Rows from block 2, named by matrix and row number. Each number is 500 + 25 x the weight over its row's rms, rounded and kept within 0 to 999. All counts start at 0. Numbers have three digits each. After the name is the row's rms in percent of the matrix's.
# short0: shortcut pointwise conv, stride 2 (model.blocks.2.short.0.weight, 160x96x1x1), inputs 0-95
short0.0 112:475496486493501492555448469492503470563507497518546467492465464508493492527506458512516502498462521499520503507530507432506528508517508550528472536469485471478516477528493503490484537525521505491475513512495525522484516498484479487498498499478443509546525517485458525491492543498479492471
short0.1 091:472529477486496499486512496459492486512525541492458481470510527533474529508474478520481514534538506530489477488502552470506463503527525529485521492495497521487501462485479511489541480488481494464468508469503503534463480550460481495512529498500505482552520544563521502536539510501485492539
short0.2 112:503512491470531527482516488492505536539488544501516503474512529526492491488497469522476520508522472482440445513499497473531495506510516577503471496537501525513480535523490469504537458476496536498494478480475500515465511506457527491479477505477484514538457532534528475534488469487476496525
short0.3 087:497484484496467476559505468519479510530509497487514461582524511498461522486477476533522493492497482533481493520486503484487499516538487458534473509518521516491516541464453516487507519505478503541552505459538472464514569509500499506491516503494482512497511504465496508506548519477481496496
short0.4 101:487480513488500540454497493512422421507475492463495513451480486502546517530521518473489502520515527497460483512472506491511477510493502476450508522501520491530511469511529544427529499504511506492513496535493483496522539506469512511505501504511517494483513474501496473512476479477459489534
short0.141 098:509466518476474497488517491486502486518535495485484464538489474521475498456515526528491490474450485480523503459555472470452529534451471501464519508499488565477485545513490502516493526491493534471476493479499487508510515486491459512461509497485474517528480509525522526522444522497538493500
short0.142 107:484452484517494497568473493525478476525505512515503530489487477509475478487496488514504485511492509497466488471508462469527509492503482476476493457512530520456499507576447545492495517476505570481493484492472512506518482505546507528522507473480480480504523508491485488499501491496582501521
short0.143 097:526535509488553479515532465518511477510509499499525526517536545483482470504494471504465446468478471505476425524478521470475451478478519530483492529470518519473501507488515482486513503496513473501486482516493503474466458464524507475492503512516527527541515492531488483471489466475546514523
short0.144 117:490495513554514522520510488495486496513509487512502523479509536527484509504483511485520556514514484503507513494495506475476502491468493489492511484592494494511468534548495494544507480478455504504443504488483518499547483517496518537473512554498532502489476502448468432486521524532502520500
short0.145 102:478523477529488489513447482496488473474497475516527489524520474485431483473453500495498481521505511498485490528491504499482545530500493520478484530514473505493495521544500464502481471488522561479560503522482465487495492498563477491515535529518477482526518536522477547457499490532495507507
short0.146 095:494458523489522533502515483513508487535496474479527479492486493514529506525526504507501526502499499468472488483506532492504512499480520497464548525469488515503503492502499511497495492510501458511509485490497466509489486566602488500509497487521495480481549576505538471529519503505436458498
short0.147 102:494514448504499494493508507476454511470555513503475505444551486546513547507486496510497505485476466446464463494498513515489482486515480485431513501507472502473506510521509503512496497504473494470472513474508505466467530516572507499508525508519504499527497477550461533505512538480500507504
short0.148 099:526479511523522540503468492516507464518489467481487482527475567493487486482480505478502483467511475467491484480481517482448498495478476494499490473517492480503494509540475474492513463520475490478462477514527478467537463559452484523498480491532501549486526524549509501535532537490523533498
short0.149 090:498553509498477536497490515540504497525514508471488526505500493507497501468502447529504509565491565493505512500520468517510470481519494479500529480496491530503498508512483533487512508500510512518512497496502498506477548492579523462530506470477464472466500513492509513534489516516497483405
short0.150 101:418506521518480512556489500502476491462508514448472500502466476496496518468500524492488492480483457497455519488530516486539513520539518475487504517517561501520473497483487494472473466524529498500462476522493466485519525506499500500520526537482490514542491538461533483480522515468520512475
short0.151 101:499488499525475504474474490509504492522506491497482497488502491494487527531525540498481467540490556478539478477526513554507537492461464449474500528544514489501473488568470456493545490498499502499514505558516505492512523487502481508468476537487497484461530508495530465517441518512497496495
short0.152 106:556483468472511515484477518515491457486477499507520479493504510476455489470491494485558486521464536500468522455521485488540533528497513478497570476464472493482475461527497509538491502525490457483523529502483529484475516501480502483477476547490500490504482528501507538549472506524517517485
short0.153 111:512471516493452504506506498488489478529493483521570517501511491493532508461474485548527516495539471522511533507503467493493456531499478488489484529490460541508527474477532490501504450505512523488482463436475496485497511532529494519525488480522508524499518540512437492517543484542506507502
short0.154 089:492456464523474558509506476515519546519517506498534516529501500472483518446515480477492523512503528472467447488509554485540534512448469463484504500498483438481502499543486540520510487513491456507484487503495501516496454481525512498490502514521501483498458542523480493508518506531495517476
short0.155 085:495474538526471535515502532509530493500519454509488494530511491509518516489491480531554502521461512487487484481495519471464472463507479526512473514508508514517540490549449474538473468505478537470492524533504473486479500535487524459490521507551514504498500477474505509480557504555496463518
short0.156 099:534525512505455499567521478484492512490455533474489498532489521441515530511520451495499471478518493525487509497535492468538560501520510529499477500462522492528496472488517474532506473493511482508524531438472476504527524481496494513504511527494443480464542508505498527495531513501503507498
short0.157 098:452524510494513521488486512496494477523502478502468487487491477496485516545504492491497489529513530535509476492519557500542483537503569466496503535491511490507496488485535553537539455504491494503502491544506471509496422478472530541486483518477507470484490551514520503479476494493532526491
short0.158 104:504487492475514522451506480483502529508501548537455497473491546528499494499502465453508503486560552482546509492482494498523467557478511530526486524516441500518467478525509487526516508483530524497503488478515513496499463494532443476493490513501509515500474461504494464495485519493499484449
short0.159 100:473548521519484518514495495486514484509497468487542486516467478489525484513526464505506514497516501501434486506496469461509549528505526470465482440551516468524481486530465512507499488509507478469486489464515492486491538503528532491502512488536498531497496541527506515553516512491473476565