Weights of a small image classifier: widths [96, 160, 288, 512].
Rows from block 2 of a small image classifier, named by matrix and row number. Rows with one number belong to one channel. Each number is 128 + 32 x the weight over its row's rms, rounded and kept within 0 to 255. All counts start at 0. Numbers have three digits each.
After each channel's rows are labels from the 100 images, of 14848, where the channel reaches its highest value: "strongest on" is what is common among them; "patch colour" is the nearest of a few named colours to the mean colour under the peak. Only what is clearly more common there than usual is listed. The data: photos of plants, animals and fungi (iNaturalist). In brackets: how many of the 100.
# convs1: grouped (20 groups) 3x3 conv, stride 2 (model.blocks.2.convs.1.weight, 160x8x3x3), inputs within the group 0-7, a 3x3 kernel for each
# convs2: expand pointwise conv (model.blocks.2.convs.2.weight, 160x160x1x1, transposed), outputs 0-79

convs1.158:162181150140118136139108139120138127152122169071102124096136103108076150141158137127127130096142127174119099067095094050162090121123135087100105078162099117068085182135117133130122156155098183114155160132164206154196
convs2.158:031115118097124145101174070095162050154103111103129111076103189118175056073112098117121129132103157148100109115143135046168133136095138144133175158122181164167153091088156127150105124101120153178120138143121099132159139108111153161195131139
strongest on: class Insecta (73); phylum Arthropoda (73); order Lepidoptera (44)
patch colour: pink (49)

convs1.110:143142120115148132108122123182214190198162093057060038194138149115144126100080069173127163152091135125147132138074125103094130125160147100105132127131119137116101147142121123104148132151132119131173173110111134122121
convs2.110:161096133141193117136083089091128143153173197132166104158124152094139152180141127141155140174124142099121109158144061110113200103122149139173100116156132115120128102120113182147101112116109107090102056108131143137114142120096130192127092181
strongest on: phylum Chordata (96); class Aves (93); order Charadriiformes (32); order: Anseriformes (25)
patch colour: grey (78)

convs1.65:103079157123155095097113114170112157198086133201198195107133104179153192164123126107086218147119139117121144137096131110103122093105080116124163135136146129181131130126099101115083113100109115134100097126180107117142
convs2.65:132133140080147171121180127169156098124123104084099203120109115157161136161162152140132160189148115175135092123151110121089157154185105152172167108172148137118091141139125207122101181185129120225144215118087118079116154147131124100084124085
strongest on: phylum Chordata (93); class Aves (90)
patch colour: black (43)

convs1.31:141124129128086146103131106087072091099175149160153155082108104106136147162130118177185149108093145105101179100109095151118114146142149222220139118061202084082149118137116152099138140112102107127108099125122140119148
convs2.31:085155141167089137173121116150158147120056116094148132123087118196158099128079188152195089104080188131104107146079073108094111091137084155139112095100090067132073121136095138114115134101121159115088142152094131106126110102135168103123156090
strongest on: class Aves (85)
patch colour: black (35)

convs1.97:142154098111173106087106122110115130119134139111149129120100127121102113155146107183186155236079155139255151117121107127150119115127130088088164091112089134140082127160134156092145168150132112175091116127090108102134
convs2.97:100147078142125077133154132150189116131098107120128109151125170150131117125116106195138110076105103125132091086103145082076087131150131130145105183160113213091087129131151130092177102114062103083151105125156123148143081115129092116165144171
strongest on: order Lepidoptera (37)
patch colour: pink (42)

convs1.48:063129092157134116145117164119136129112166206094115102092119118078141135145127124092112086160147136194170196163136114158136159138128131073069105160105165203192157107108125093103132105173143152143163124121124077130094
convs2.48:115076137120079103098125108207117133156105166153114135120100127109140104136121117112098063064087151157116152155104135127136194154126113087152146112131169122088104063122110161140128157116175123172093148122149092157066087146186135130142161116
strongest on: phylum Chordata (95); class Aves (89); order Charadriiformes (25)
patch colour: pink (30)

convs1.149:120118138131102117100136180143172150115116145181080089137211211196126087109109071098135149147131117095102158082127115087178094077088116143159105150086130175166115103160122084173103117071131127110110138143137137133142
convs2.149:133065165120185155095120109097131134043149153117125086085121145132153104088243096139109140122100138115131094123126094093135160129105116090159183150106127174123137134150086114108122140123142157139146167139084075174140099101101156136135139147
strongest on: order Lepidoptera (31)
patch colour: pink (29)

convs1.108:113138109128126116167137160084024067153152174217217169137102126120135123161167120140187176157115144133143118108111125140084108126110140144136108099160119104081091094121127163114130182147179113134113124137147164142106
convs2.108:085146156104156146133150120108119136124079138087164129141124180118122118150158100169148141140064163144181124063170145164069137129098163147129118132224139184130086212133105143175159157144105100149093154156144146133164136100133177195128079113
strongest on: phylum Chordata (98); class Aves (97); order Anseriformes (38); family: Anatidae (38)
patch colour: grey (74)

convs1.155:124135135108100177093062146143146145139133110108116134129142119112107123105113121182209180154121145091149103098101136097109128186237167131093110078116059154116162082125118138106141151168160092090098119115087170148120
convs2.155:134101164136132170133117133117180122106130129203227154120155165125143093116086140177143124121141171099206163172137128147076109159126095158184113098104111140151112148119130120173129107224127184143148089097169117152132115141143087114132146109
strongest on: class Insecta (59)
patch colour: brown (51)

convs1.42:190182200132104143185140192160076105140131086076084094124086114097169096103142116102158119150120143167125112094162162165043119136180159166135107172155142120088156142087143140145133153089125147136151155154121120126136
convs2.42:077130148155119136224134133081152104082162104154158110174147109120133058120119138143103138075161111126150161106126157112172075124164128123122158134196084129128158108114178119113155121124123104156131110107104095138135167072118129132128134197
strongest on: class Insecta (59); order Lepidoptera (42)
patch colour: pink (38)

convs1.98:117129158105125124100104087099130133103120114148185115118121152077152157112092135128092073254143114162188225113123132073176123115093145119099099082134101148107104127123147119136106106138132143087140182119163133157117
convs2.98:109118131126113089082137131202105091111113100080138077186085171215126140120133142146123157156145123189079053135120152084123135139155164097064117163099095159116114115194128153137139119118110150122124157149114123174064104106080164147085183113
strongest on: order Lepidoptera (38)
patch colour: pink (34)

convs1.72:066089165115103161149181152097124167141158119118066131117126097084152125109120114082128107092104169157137116087115128086125127074147155054068153128172160158175181102137120112124147161162103171127082113168095116136196
convs2.72:136123190152115116194115119119172078074082173137124150179107133063050125120128107122189073096150071139111100176163083109139120196129100171190148111137096146157157180163094109147154118093156141153092130121131106107173113097158166129144141177
strongest on: phylum Chordata (96); class Aves (94); order Accipitriformes (33); family: Accipitridae (28)
patch colour: grey (75)

convs1.107:100160087092140136128090096193255088198087177154184178128155140148107172160155121139133124107159168117106125088092119136154128143104142126132105121111129134119135133147112111143078139139157105104093135148106149107101
convs2.107:117186160094125114114109112142153151158131124142206088147143131155186110135058159110128179176130100099147168079155109151095168135175146139084216146123090123200118089161149131179119094145146161075070104141133109138111182098142100126121119085
strongest on: phylum Chordata (95); class Aves (94); order Charadriiformes (37)
patch colour: pink (31)

convs1.89:131106119123130098133149125110206163095101182087130155104181096153115167110130146142128102158112163136175079136116154158135173186196120104120103139128100099104159187190180177081138129079153104123090133172082098107112
convs2.89:150132091123102128129150083096132129100165109083129113154178138136117116048097187159130126110150091147147120117124185101073149072123148138099141160189115135199106206185154131154180171091109119153175111189100137114181164125082178131133114101
strongest on: phylum Chordata (92); class Aves (91); order Accipitriformes (33); family: Accipitridae (27)
patch colour: grey (72)

convs1.111:166172131141121127128143133168177155169110207177165129165196157215088163138162143108106162088148085115100126107083121093113085113111126082090107091179108107128074120119110154105112170119159147142152102123145079135126
convs2.111:163136107143147163092139138200134206137131120216181151122160179134106134125096163126170144188123157154160134136117142211157136120093151152159121144130122119128109125150158162090128093083131057116106160120149155062078142135115099117147093109
strongest on: phylum Chordata (95); class Aves (94); order Anseriformes (34); family: Anatidae (34)
patch colour: pink (40)

convs1.157:079108129114098138160151137145150142158095140097142136129146091109139122096102119128119139122098115111134150100048138094134087117169116105077162063172099075103062154109117195121115204210120139099172174143153113172141
convs2.157:092156089133090192144103143086189105097064169105144126097091143144160211164124140147088125122109169170117089099132129152158127133174118128150133141130135135125167144122176142136168139090136091106143166156088126176157157169106114211178082166
strongest on: class Insecta (70); phylum Arthropoda (70); order Lepidoptera (41)
patch colour: pink (43)

convs1.74:091068059129137126208176150152137133113139116054114115131138156142149106114136098113154106090126059153104161099157113108079099158203136105071122135099134117188184133093119134113094121163156109106136129078146171151127
convs2.74:130174135156142134155136156163173153126124105161116113149108119146104118162090148131175121095170095067143071148090110125176139193132146103117126121149089104137166099112086061175162130145188147145095123149120129131153069148137184072116075147
strongest on: class Aves (95); phylum Chordata (95); order Accipitriformes (31); family: Accipitridae (28)
patch colour: grey (72)

convs1.139:128131146087152105116121123119125159152146095148131094108124144125115137105084096135128149126113126146110127106115117167108156126134149133113138118150123119113138084115141148138118149141115052059041122023156203238189
convs2.139:180107175153144107157130129093111156121063167084152143111123085101131117114143156126140190171117169107181081141136103136167159120119174122134149112096149100141138184117042152112111085142110111201134147124135143072201181079129117221167104161
strongest on: order Odonata (31)
patch colour: grey (74)

convs1.99:133112115105112173084152091156130119127098160125142148168097109134121072114108120116104118086150155142139124159103118109132092116135136091139115170110168154140201121117137139135134104191106083146176255120231138135138
convs2.99:143151140073156111147078114172201158078136239089136129099114139177129155208138116132144136085135082116118107128150076149097208141153176130080121121148189133112121143131134194128104150135127152114123150105124121147119118092109170109098171125
strongest on: phylum Chordata (95); class Aves (86); order Anseriformes (26); family: Anatidae (26)
patch colour: pink (42)