{"model": "image classifier", "dataset": "photos of plants, animals and fungi (iNaturalist)", "train_examples": 155796, "image_size": 32, "crop_scale_min": 1, "horizontal_flip": true, "rotation_deg": 5, "targets": ["species"], "num_classes": 646, "arch": "regnet", "norm": "groupnorm", "hidden_act": "leaky_relu", "weight_standardization": false, "channel_attention": "se", "depths": [2, 2, 3, 2], "kernel_size": 3, "stem": "deep", "widths": [96, 160, 288, 512], "loss": "cross_entropy", "init": "kaiming_normal", "residual_init": "none", "optimizer": "normuon", "muon_scale": "spectral", "learning_rate": 0.015, "momentum": 0.95, "nesterov": true, "orthogonalizer": "newton_schulz_5", "adamw_lr_other_params": 0.0018, "max_grad_norm": 3.0, "max_steps": 8700, "batch_size": 256, "epochs": 14.3, "lr_schedule": "wsd", "decay_fraction": 0.2, "final_lr_fraction": 0.1, "warmup_steps": 430, "weight_decay": 0.01, "adamw_weight_decay_other_params": 0}
Rows from block 6, named by matrix and row number. Rows with one number belong to one channel. Each number is 128 + 32 x the weight over its row's rms, rounded and kept within 0 to 255. All counts start at 0. Numbers have three digits each. After the name is the row's rms in percent of the matrix's.
# convs1: grouped (36 groups) 3x3 conv (model.blocks.6.convs.1.weight, 288x8x3x3), inputs within the group 0-7, a 3x3 kernel for each
# convs2: expand pointwise conv (model.blocks.6.convs.2.weight, 288x288x1x1, transposed), outputs 0-71
convs1.255 095:109155107115132128111113112139107151106132114129104144084133094158078170147162151135135106107147106106145123130232157229059215148218152128099134125101142172105175133150144154103166134145140120095121126148112130111119
convs2.255 104:152097133135183117119112078104196121155181108158114142171109131091101112106140164145085105180177129114085225150104181114166157121097118105095055068179149127149170117154156086105107132115122136057164080079165128111118
convs1.256 094:147155148103094075100136096075124107099088136191217178139088138079148084111112117181106158149111146118142131086115136131107134136165141102137136141139083121084100153104151113159126164118171129147155172090193100191072
convs2.256 097:124138063098089145155153121149104129157169133186150117191124137118086145153155136144121149130107119188091080216104136122152158164135164146158132081153148136146162127114165195080127084109113135134167113165117171128141
convs1.257 102:122154104161095131131117105059123235094150168102090167114149084157123106102141067095158124108133124162143079081158149087101170089138160100160145135128180169090120128108136138151127133129093088118156095116185080123168
convs2.257 100:188140151117110117079120119072123185083115187102190154131173178108113131193108149089177149156109106182120114125066137153135117182129160108070146152173154159129156102108112098104151075108134153180100104037103173166114
convs1.258 100:142173183091089116191222205132050149105105110110141108111100121147116169088174110135142181104144098127136115141183139128088149178158139130108120150147170086138077108112095097125110159106141145122146102166112151134157
convs2.258 105:142142172075129149136147100097140087109109084188106187104124079156106106106157093147137161165144123141079133069092170136170142088170162090123110170084082110161097104100092138158075096155115149091147104138108152181131
convs1.259 101:132122116192149212114044081106096104181119174098188124171173164147127126105109121097122111127108103132084148110140135133177129101121070123131115123147122089113103147128157085138132137149132102109135152169189099065064
convs2.259 106:193159119137137100111096160103140169136158182127172149136150163120148134173112139136181098122182160144076091137134092119079113147110151146116134118150105195108144155138166167157131058152089098060177093131132233075115
convs1.260 102:073132114130109110102111134199185099188057127159128149054129119146143157090133104115131146099147129139119109115211114145070110140088177126138134128134121121151114184084152132170118091122144131095120194109172131057127
convs2.260 094:135114103063094152077099087112118187107076141086189183133161189126112120167104110067144193110143178138101106102132098158122130218153119102095188170108162112112176116080167147087119118104142089146093092066141100101128
convs1.261 094:162085140156186161130082080111088126109145098106127107141224121199059138154195160118062162138181111124095119137154106141128108089118090126132109091129100131159149109162086137174124104112111166161165108128132127096142
convs2.261 089:127147145166226146188159140178120078097126122140137102105145109127210175134183138188157107116115139104114105121125106178135165144137156056128110138151149096128121123130107107147166155180102145139119103164111146136121
convs1.262 094:122138105126086128098121106155233144163096154098101096168153139105134105136080111118100110092167109157123161072101094188125141186170187103176106154111149112127113135092152110117133125165149161193165111088129088120077
convs2.262 102:126179108164110182125076136161102123204189110136124178154131111104116136167083090156128143117125165123125118088110205072153106135099108161112124152166169099115165087125119112115167133069083170076122112182128080091078
convs1.263 103:138103102127135131147136143184198187137147151091087093106119127138128168145119157120116117075139108136146109173203165158154117072053097100159100138086096118147142122081148143153122127127124167203157145128103063079090
convs2.263 112:101103141138143122150121111117110153101178123129115113127157121136170104211105065099108111110092122100121098096160170088151169141181124183156157163181114137122088162134194117142121053149142140142136105082068071129208
convs1.264 096:149069097165144187098112107116084137130067130162123176123124127101153138144113096138147157146126143135145129112071160139085146229159180132128152113094096160151189062128077107190103122135107094137106127111108163158167
convs2.264 105:110138109100125132139112146104091111119176059154116155141127180174123176163105141127124075136099156096144128077088140127130169110144080154150133123148172169148126142076189199146170113122177140090128136124128159173057
convs1.265 094:151150129110120127071137086178090160210095172120090090121114103147138157099131099108124128133111112094132119147128100179169177109148111157133134167119173167138128076084101091139069144167153153130190125145174051080148
convs2.265 096:101103155076129139128116111119093121096091153090080074165150121143105145129145138077089082097150091105105105102137117140147143137087078197128114130106132133090143126091101130129189114125188143143141106177095114107146
convs1.266 085:087129075116101143091119190153139126141099106090102155101079104130135120133195141091144136153108100138175103142129155152120222102085138170145108168097147131146105093176078157211103119190127132121150141096162115082131
convs2.266 088:209099072076085102098130124133081143123109120114140127215118161127135124098149150109137142164074097135105139117139124122060109126152110134101114091136161107149111135149119187149133104165105177146126093129101107109164
convs1.267 097:159138120165103164164193108113113140097151113109216071185137159100094127142101163127131120152104131183076136150176115147161170141098144164154143096131114091119148159182176086142082069135080138109109114125082101125089
convs2.267 101:092103110078120156169085131137087133134107080124182181112133150199205140088244181153119158131143182089110147130147119162153111175123118091108124146147150109164146202139113141075042178121136087140160135088177115115128
convs1.268 094:108160092098126108117067147167113131194103191134210100128152136131121108119123125099163133107113124126069118108103081087151113167142134153132146094128117175162182155198136074137070074118087117141165143143185124161152
convs2.268 102:115127159160138087136112093109107196091139157181144131127148212112122108092104057165122149143141165071091133100171122111132128057140081146167056098117184142116157164183117095107208166077069102121126150147107190123118
convs1.269 097:142130100204207174121098098136107091137137132085126090124146126113166131142099155161148173141131132142105148194211129086078117156116099119115107120104139072199097140090124173082174145164145094122083109121139098105114
convs2.269 098:144127134111067139078112116191142149120155132129168193107217091162188099177105160151108132129122174184099119085173176081160150111116124137141142109108113189103110102150138111136073116114105113109183048086107105224063
convs1.270 128:141108173136088127112188122078199089073203076083152117140099155161080151152126122143142140128102152153078160103141122142165119115153097104139109087153114094181103131117113124090146118137120128168098106191075104186086
convs2.270 113:098154199125099155134134077152131132109107141109137160169134156136196110127155184189121145116160076168143129137080146176074094088161114150152144099181194165157089108094124172103147142137152108117117107102111096164117
convs1.271 105:140116148089145101116145111183117168159134125082125066097162099109147115101145119128120131142107128133119107096127120133141129111111152145108139168136152122100122131062118108113143255135252145091166129134124081105104
convs2.271 106:082092118109135139225121116048168142102109122087122118137105180116077131099159119102141165092102170135117102142194093114135103135116132109114160142169099144127098116112115135120150148105122179120171087183095049064117