Weights of a small image classifier.
Training: normuon at rate 0.015, batches of 256.
Rows from block 3, named by matrix and row number. Each number is 128 + 32 x the weight over the matrix's rms, rounded and kept within 0 to 255. All counts start at 0. Numbers have three digits each.
# fc2: squeeze-excite expand (model.blocks.3.se.fc2.weight, 160x20), inputs 0-19
fc2.0:111140152152156128146176111152175160184149149170117122160101
fc2.1:129122170139185108126148119107171163110158094149129149071172
fc2.2:121167137119111126158076193119126113097132161135101102112181
fc2.3:165133108137120119146165144162153150111148131164128088156169
fc2.4:130151120157107132127161138166147110188153123090120023194148
fc2.5:136108099165122121122173173184157138112102099150077099121142
fc2.6:174167096096144126132169174168088161128083085148147133123135
fc2.7:172079155110092127114192124080105098055114142141112168096071
fc2.8:194081167135102118133062077054102106130140128082110074151101
fc2.9:112112097110127127104128111226219136128144113072114090089113
fc2.10:086146107141111099097111172156151093115136182077148174068116
fc2.11:086151118113154128139158174135093120132125139122112054209118
fc2.12:111159122161134124111182105163067182180173096169145169182136
fc2.13:150089163151110115118151115166128163169171146145099101147118
fc2.14:186139137136150133108131111102110150095103132090164126147095
fc2.15:137117162125096125175162080130069186119094122162080234169115
fc2.16:113124079058159155207220069080112106166106096144142194153139
fc2.17:144188109098117098136144159161106147134126134171181102117076
fc2.18:141187186174118089143147147149072125129164149147184156110179
fc2.19:134143074084130136094122123101089112147116138103157158161128
fc2.20:130149130133151126109122072135154152128180172146098139110118
fc2.21:166172069152162131150164143157165159134100178109079114091132
fc2.22:154165157110144113148161166118138173153181102098144184126139
fc2.23:111089139167092088138140149159126121124140162152166124193189
fc2.24:145157108101133110192082205173150045123088098154126067097087
fc2.25:099097110151155128177140147167149185160149127160129153103126
fc2.26:179159157097166103149143142132144121124190149132136063139152
fc2.27:148063145056119115164148115094114097108087085175150135193109
fc2.28:133108156113166103119165135170137104140171164113124141189147
fc2.29:159115101169131112125121064180100142155103105201109073177093
fc2.30:150189096133128115138183082132057109150129117075156157157156
fc2.31:119160124142143126174088160139126128165138160147108069118121
fc2.32:057123135055150113153183142112139152138152141153113122149159
fc2.33:096119161134107132158170103122134167179087193140091123152135
fc2.34:124109112134085112146096092118154128122120172166141122181148
fc2.35:109153079170093125194064148141074117134163125165097117109178
fc2.36:120173115134111109122096147160157152193115138142148168119155
fc2.37:117140153072149137128148133181149113159144125133124153137143
fc2.38:150164175151136145119118142135090131175166149128115116164170
fc2.39:141136130144146101127106113152144117096166201176160136157128
fc2.40:155140135166091140163133144159135193152103161145157107160149
fc2.41:121175102179133122109129113118100166111129084133132152082123
fc2.42:114138162186153112138132102079119096161131076149172138174134
fc2.43:100134143133086156100124158119083122167078170131209161135102
fc2.44:163100117146081128136025137124131161122169145155170124119147
fc2.45:176116127097133147179171157126065084115105171136086097208102
fc2.46:105087164109168163147140125125115096131150179144119121135168
fc2.47:065151132153141122142156146110146133150206109166077073149129
fc2.48:078136138113059096131117097163092158094085125140100155147202
fc2.49:134108117156099101103167176126095133147176145160132147115152
fc2.50:140187156136088122136153136142110142105099096031185131075079
fc2.51:085142088093124113115145184131130133133127120183128083169159
fc2.52:180189141135130110154134104104130112071094101138149162146137
fc2.53:131091079124088140063196100191169151118105169109134090094121
fc2.54:184110118147144131089120145059149100075083134176167100166067
fc2.55:120129088094132151145171176159089051088108171088104128164141
fc2.56:099151125098141130100164138181077166088185134168099103166125
fc2.57:177147133108107124100183136111146127170108137124125168130079
fc2.58:159132161142133151146133137176110172126165135091081144123164
fc2.59:046105132131140104161210135150134150155058113121123133106154
fc2.60:093147116142150134162162049142153114176131184095084123150160
fc2.61:141120163123145106154162082081097111132167112158146117153077
fc2.62:176154080079133134052100145145115146106156096087075125150116
fc2.63:102077113066110120128155116106092178122211080156126067100124
fc2.64:151142097146169109131119166183110164066105158076109152124096
fc2.65:048118106128154122116218143117109081191094149075160212116154
fc2.66:116086139043180119075082169129076095162125163161133113173080
fc2.67:142161146084116123116156153167096138099132098091109112140122
fc2.68:148161155155171150149159137124154089155115147124156097162167
fc2.69:092152095127167153161152130157125093110168144128126084126142
fc2.70:192118158084098114114112100085130178113104131156148126114130
fc2.71:156120110152123071100144119083177136164191144132160155162160
fc2.72:119164165139120149173147127147134122150159163100074131121133
fc2.73:094140099117141130166139145141178109148135099116136138145164
fc2.74:174099129161140119101156142165151073112135170096090119060124
fc2.75:148140137105161122144143151141183124074137154182120149166145
fc2.76:081071160121141127193153135064094124113103127176221123153139
fc2.77:097099144104155150176095153064091128133128148172113154103153
fc2.78:126160137153145114089095159152167142159058176088133125159152
fc2.79:128136157135096098046177150136183161146125127174073170116117
fc2.80:131166130126129131137134084081081056131145112158124127210095
fc2.81:140158142172071137177160133050161136099127118140188163169130
fc2.82:147124142114141132108087166151107085079122099177113161096089
fc2.83:154143139115096156100120167115205178135074116090169098152078
fc2.84:101129165149151143123148130156098131148166190113034102176161
fc2.85:092160107116087117104059170158073132153151128151181191156203
fc2.86:089134099106118108127097181130119113127094132106207072144099
fc2.87:168104115191129130122187153151177138134103167200109147079109
fc2.88:065136148142117136155152052127116126157106108132199137112114
fc2.89:155173129111140143079090148142073121194124084156162102143133
fc2.90:092064097090098131189131109173187153181142117084130143082091
fc2.91:165190088126122153161075112157143191148130151135119032154059
fc2.92:115138176134143132125125194148109174096197124145080132148101
fc2.93:143133131154110146156152090082183145038161094114090172127204
fc2.94:115136109179148109108185117103074113153137071200126133165137
fc2.95:117141099108118132096110157189173106118154161060088122060132
fc2.96:047180073089081130157087143116193112156135126126122124185126
fc2.97:136163116176147115114126156170165100166122124146096117162154
fc2.98:178062128135097140148114129174169162080149084130105137136112
fc2.99:204125090081115142102165121171121139144143135068117111144088
fc2.100:139163050091135135131119179148084152133113160170175138128141
fc2.101:144182161096095131146102074084116132188155110146126121136143
fc2.102:129091109152150130115168166173092114120110160124180105087132
fc2.103:143070159095158125123116210134109102142121059175136144141139
fc2.104:124111174071085123149155128076068135129135098118183090145138
fc2.105:146105134138093135135152145198161081138117063137165091170132
fc2.106:152088143137129144141124147156138152117163138168194183093168
fc2.107:080147161150112102134135169096126128138141189119176200178176
fc2.108:120153146154160154174097085102124096139153175101087113163149
fc2.109:168178109157134139101123099087131157154119189087145054112099
fc2.110:144162143158125123076099095094132183169132168158139173184182
fc2.111:174126111131070133060155135157141076147196105157157123114122
fc2.112:166132127104105159143075073099164174145163129196172098164138
fc2.113:111073184063151130160144101083117147116137134146159118163140
fc2.114:148116118120123165111164188141088117129121148104079114098173
fc2.115:118150144085127126201155144084111097129099102193137139211117
fc2.116:175149102109094155154141135088086143139145108118159053150083
fc2.117:133137092181129141127077169173140167144147161142124080095159
fc2.118:159144126213117160168149118061070091107133126140161096147143
fc2.119:118156097058072127143142105129143106109186068107105114134159
fc2.120:125085147225120130116179164164135194105137180095063177089159
fc2.121:175156156189129159187153166121090154160149157133149140116174
fc2.122:165141124174096154146168130104169089146162145057147161147164
fc2.123:165125190101149153130091119080098113157137100170152133135107
fc2.124:083149080143130131135103197168108147161155133096116100100085
fc2.125:164137123141120118176121164173124147123136105102154171146130
fc2.126:108076169097156116149086132186130110145167156069099173114172
fc2.127:108180154175133123083159143189136171119150161180108162073117
fc2.128:091096136087049125157078107113119186154168193147068121104170
fc2.129:160126182095125130077145127170133144089121138113107143075125
fc2.130:141117106069136129153142129162155073091120078099137150090143
fc2.131:094136140163146106155134133134118167154199118208059120114114
fc2.132:126145142033138123146205117178088079190100076159156181107140
fc2.133:184164099121100128178149128110132156134130155171149161130193
fc2.134:161088189164113113160086119103107133138097111098109094119110
fc2.135:114100157096128149133109193152175095153145071159102111162115
fc2.136:136149185147135127142164153162078079124128107164116136057088
fc2.137:172086125103131131082100166120121136048080105124175148140121
fc2.138:133177124156118150127097070061138138128135204145087076090150
fc2.139:125096136083105110125155130127106145127183141108137147164177
fc2.140:134086158041188141139084135125101109143127153102150163094147
fc2.141:110133066106159115162130166141151121144136157123118123154097
fc2.142:075153088145111130145153132128172106185178135176133167151139
fc2.143:180101154115066116139089103139099114154102119128151135159138
fc2.144:095131155126085116106121160128153105175132133134151100120169
fc2.145:113142112210132135180110130106184163109165142112105144127135
fc2.146:122090113133179124115180132195072120113120129080153175087136
fc2.147:103118165043069155107087121107151119117189171070123148079153
fc2.148:074142178165140138170109113118137124151165156112101111136101
fc2.149:110090164119110126134151168139106110138131074106165186111114
fc2.150:167101105098140158125104124097107121124120094177160122164126
fc2.151:169195121174120132129135164151154140047175132087111126123104
fc2.152:099133118128096128141125107156172148116130176071141129081116
fc2.153:144140117177134128155138128126088076097154063074082113157170
fc2.154:115176168111113091115119127157139156112194132138128212124052
fc2.155:132148154178142121110151127131178130120148142129100128077165
fc2.156:180142146168148110165146131142056195107127125093147124149139
fc2.157:154112156174130086147076182146168176095151113125123180163147
fc2.158:163171179130106117098145077173149163148125135172110087158106
fc2.159:137106149149137136164046109161092163145187156149137151099113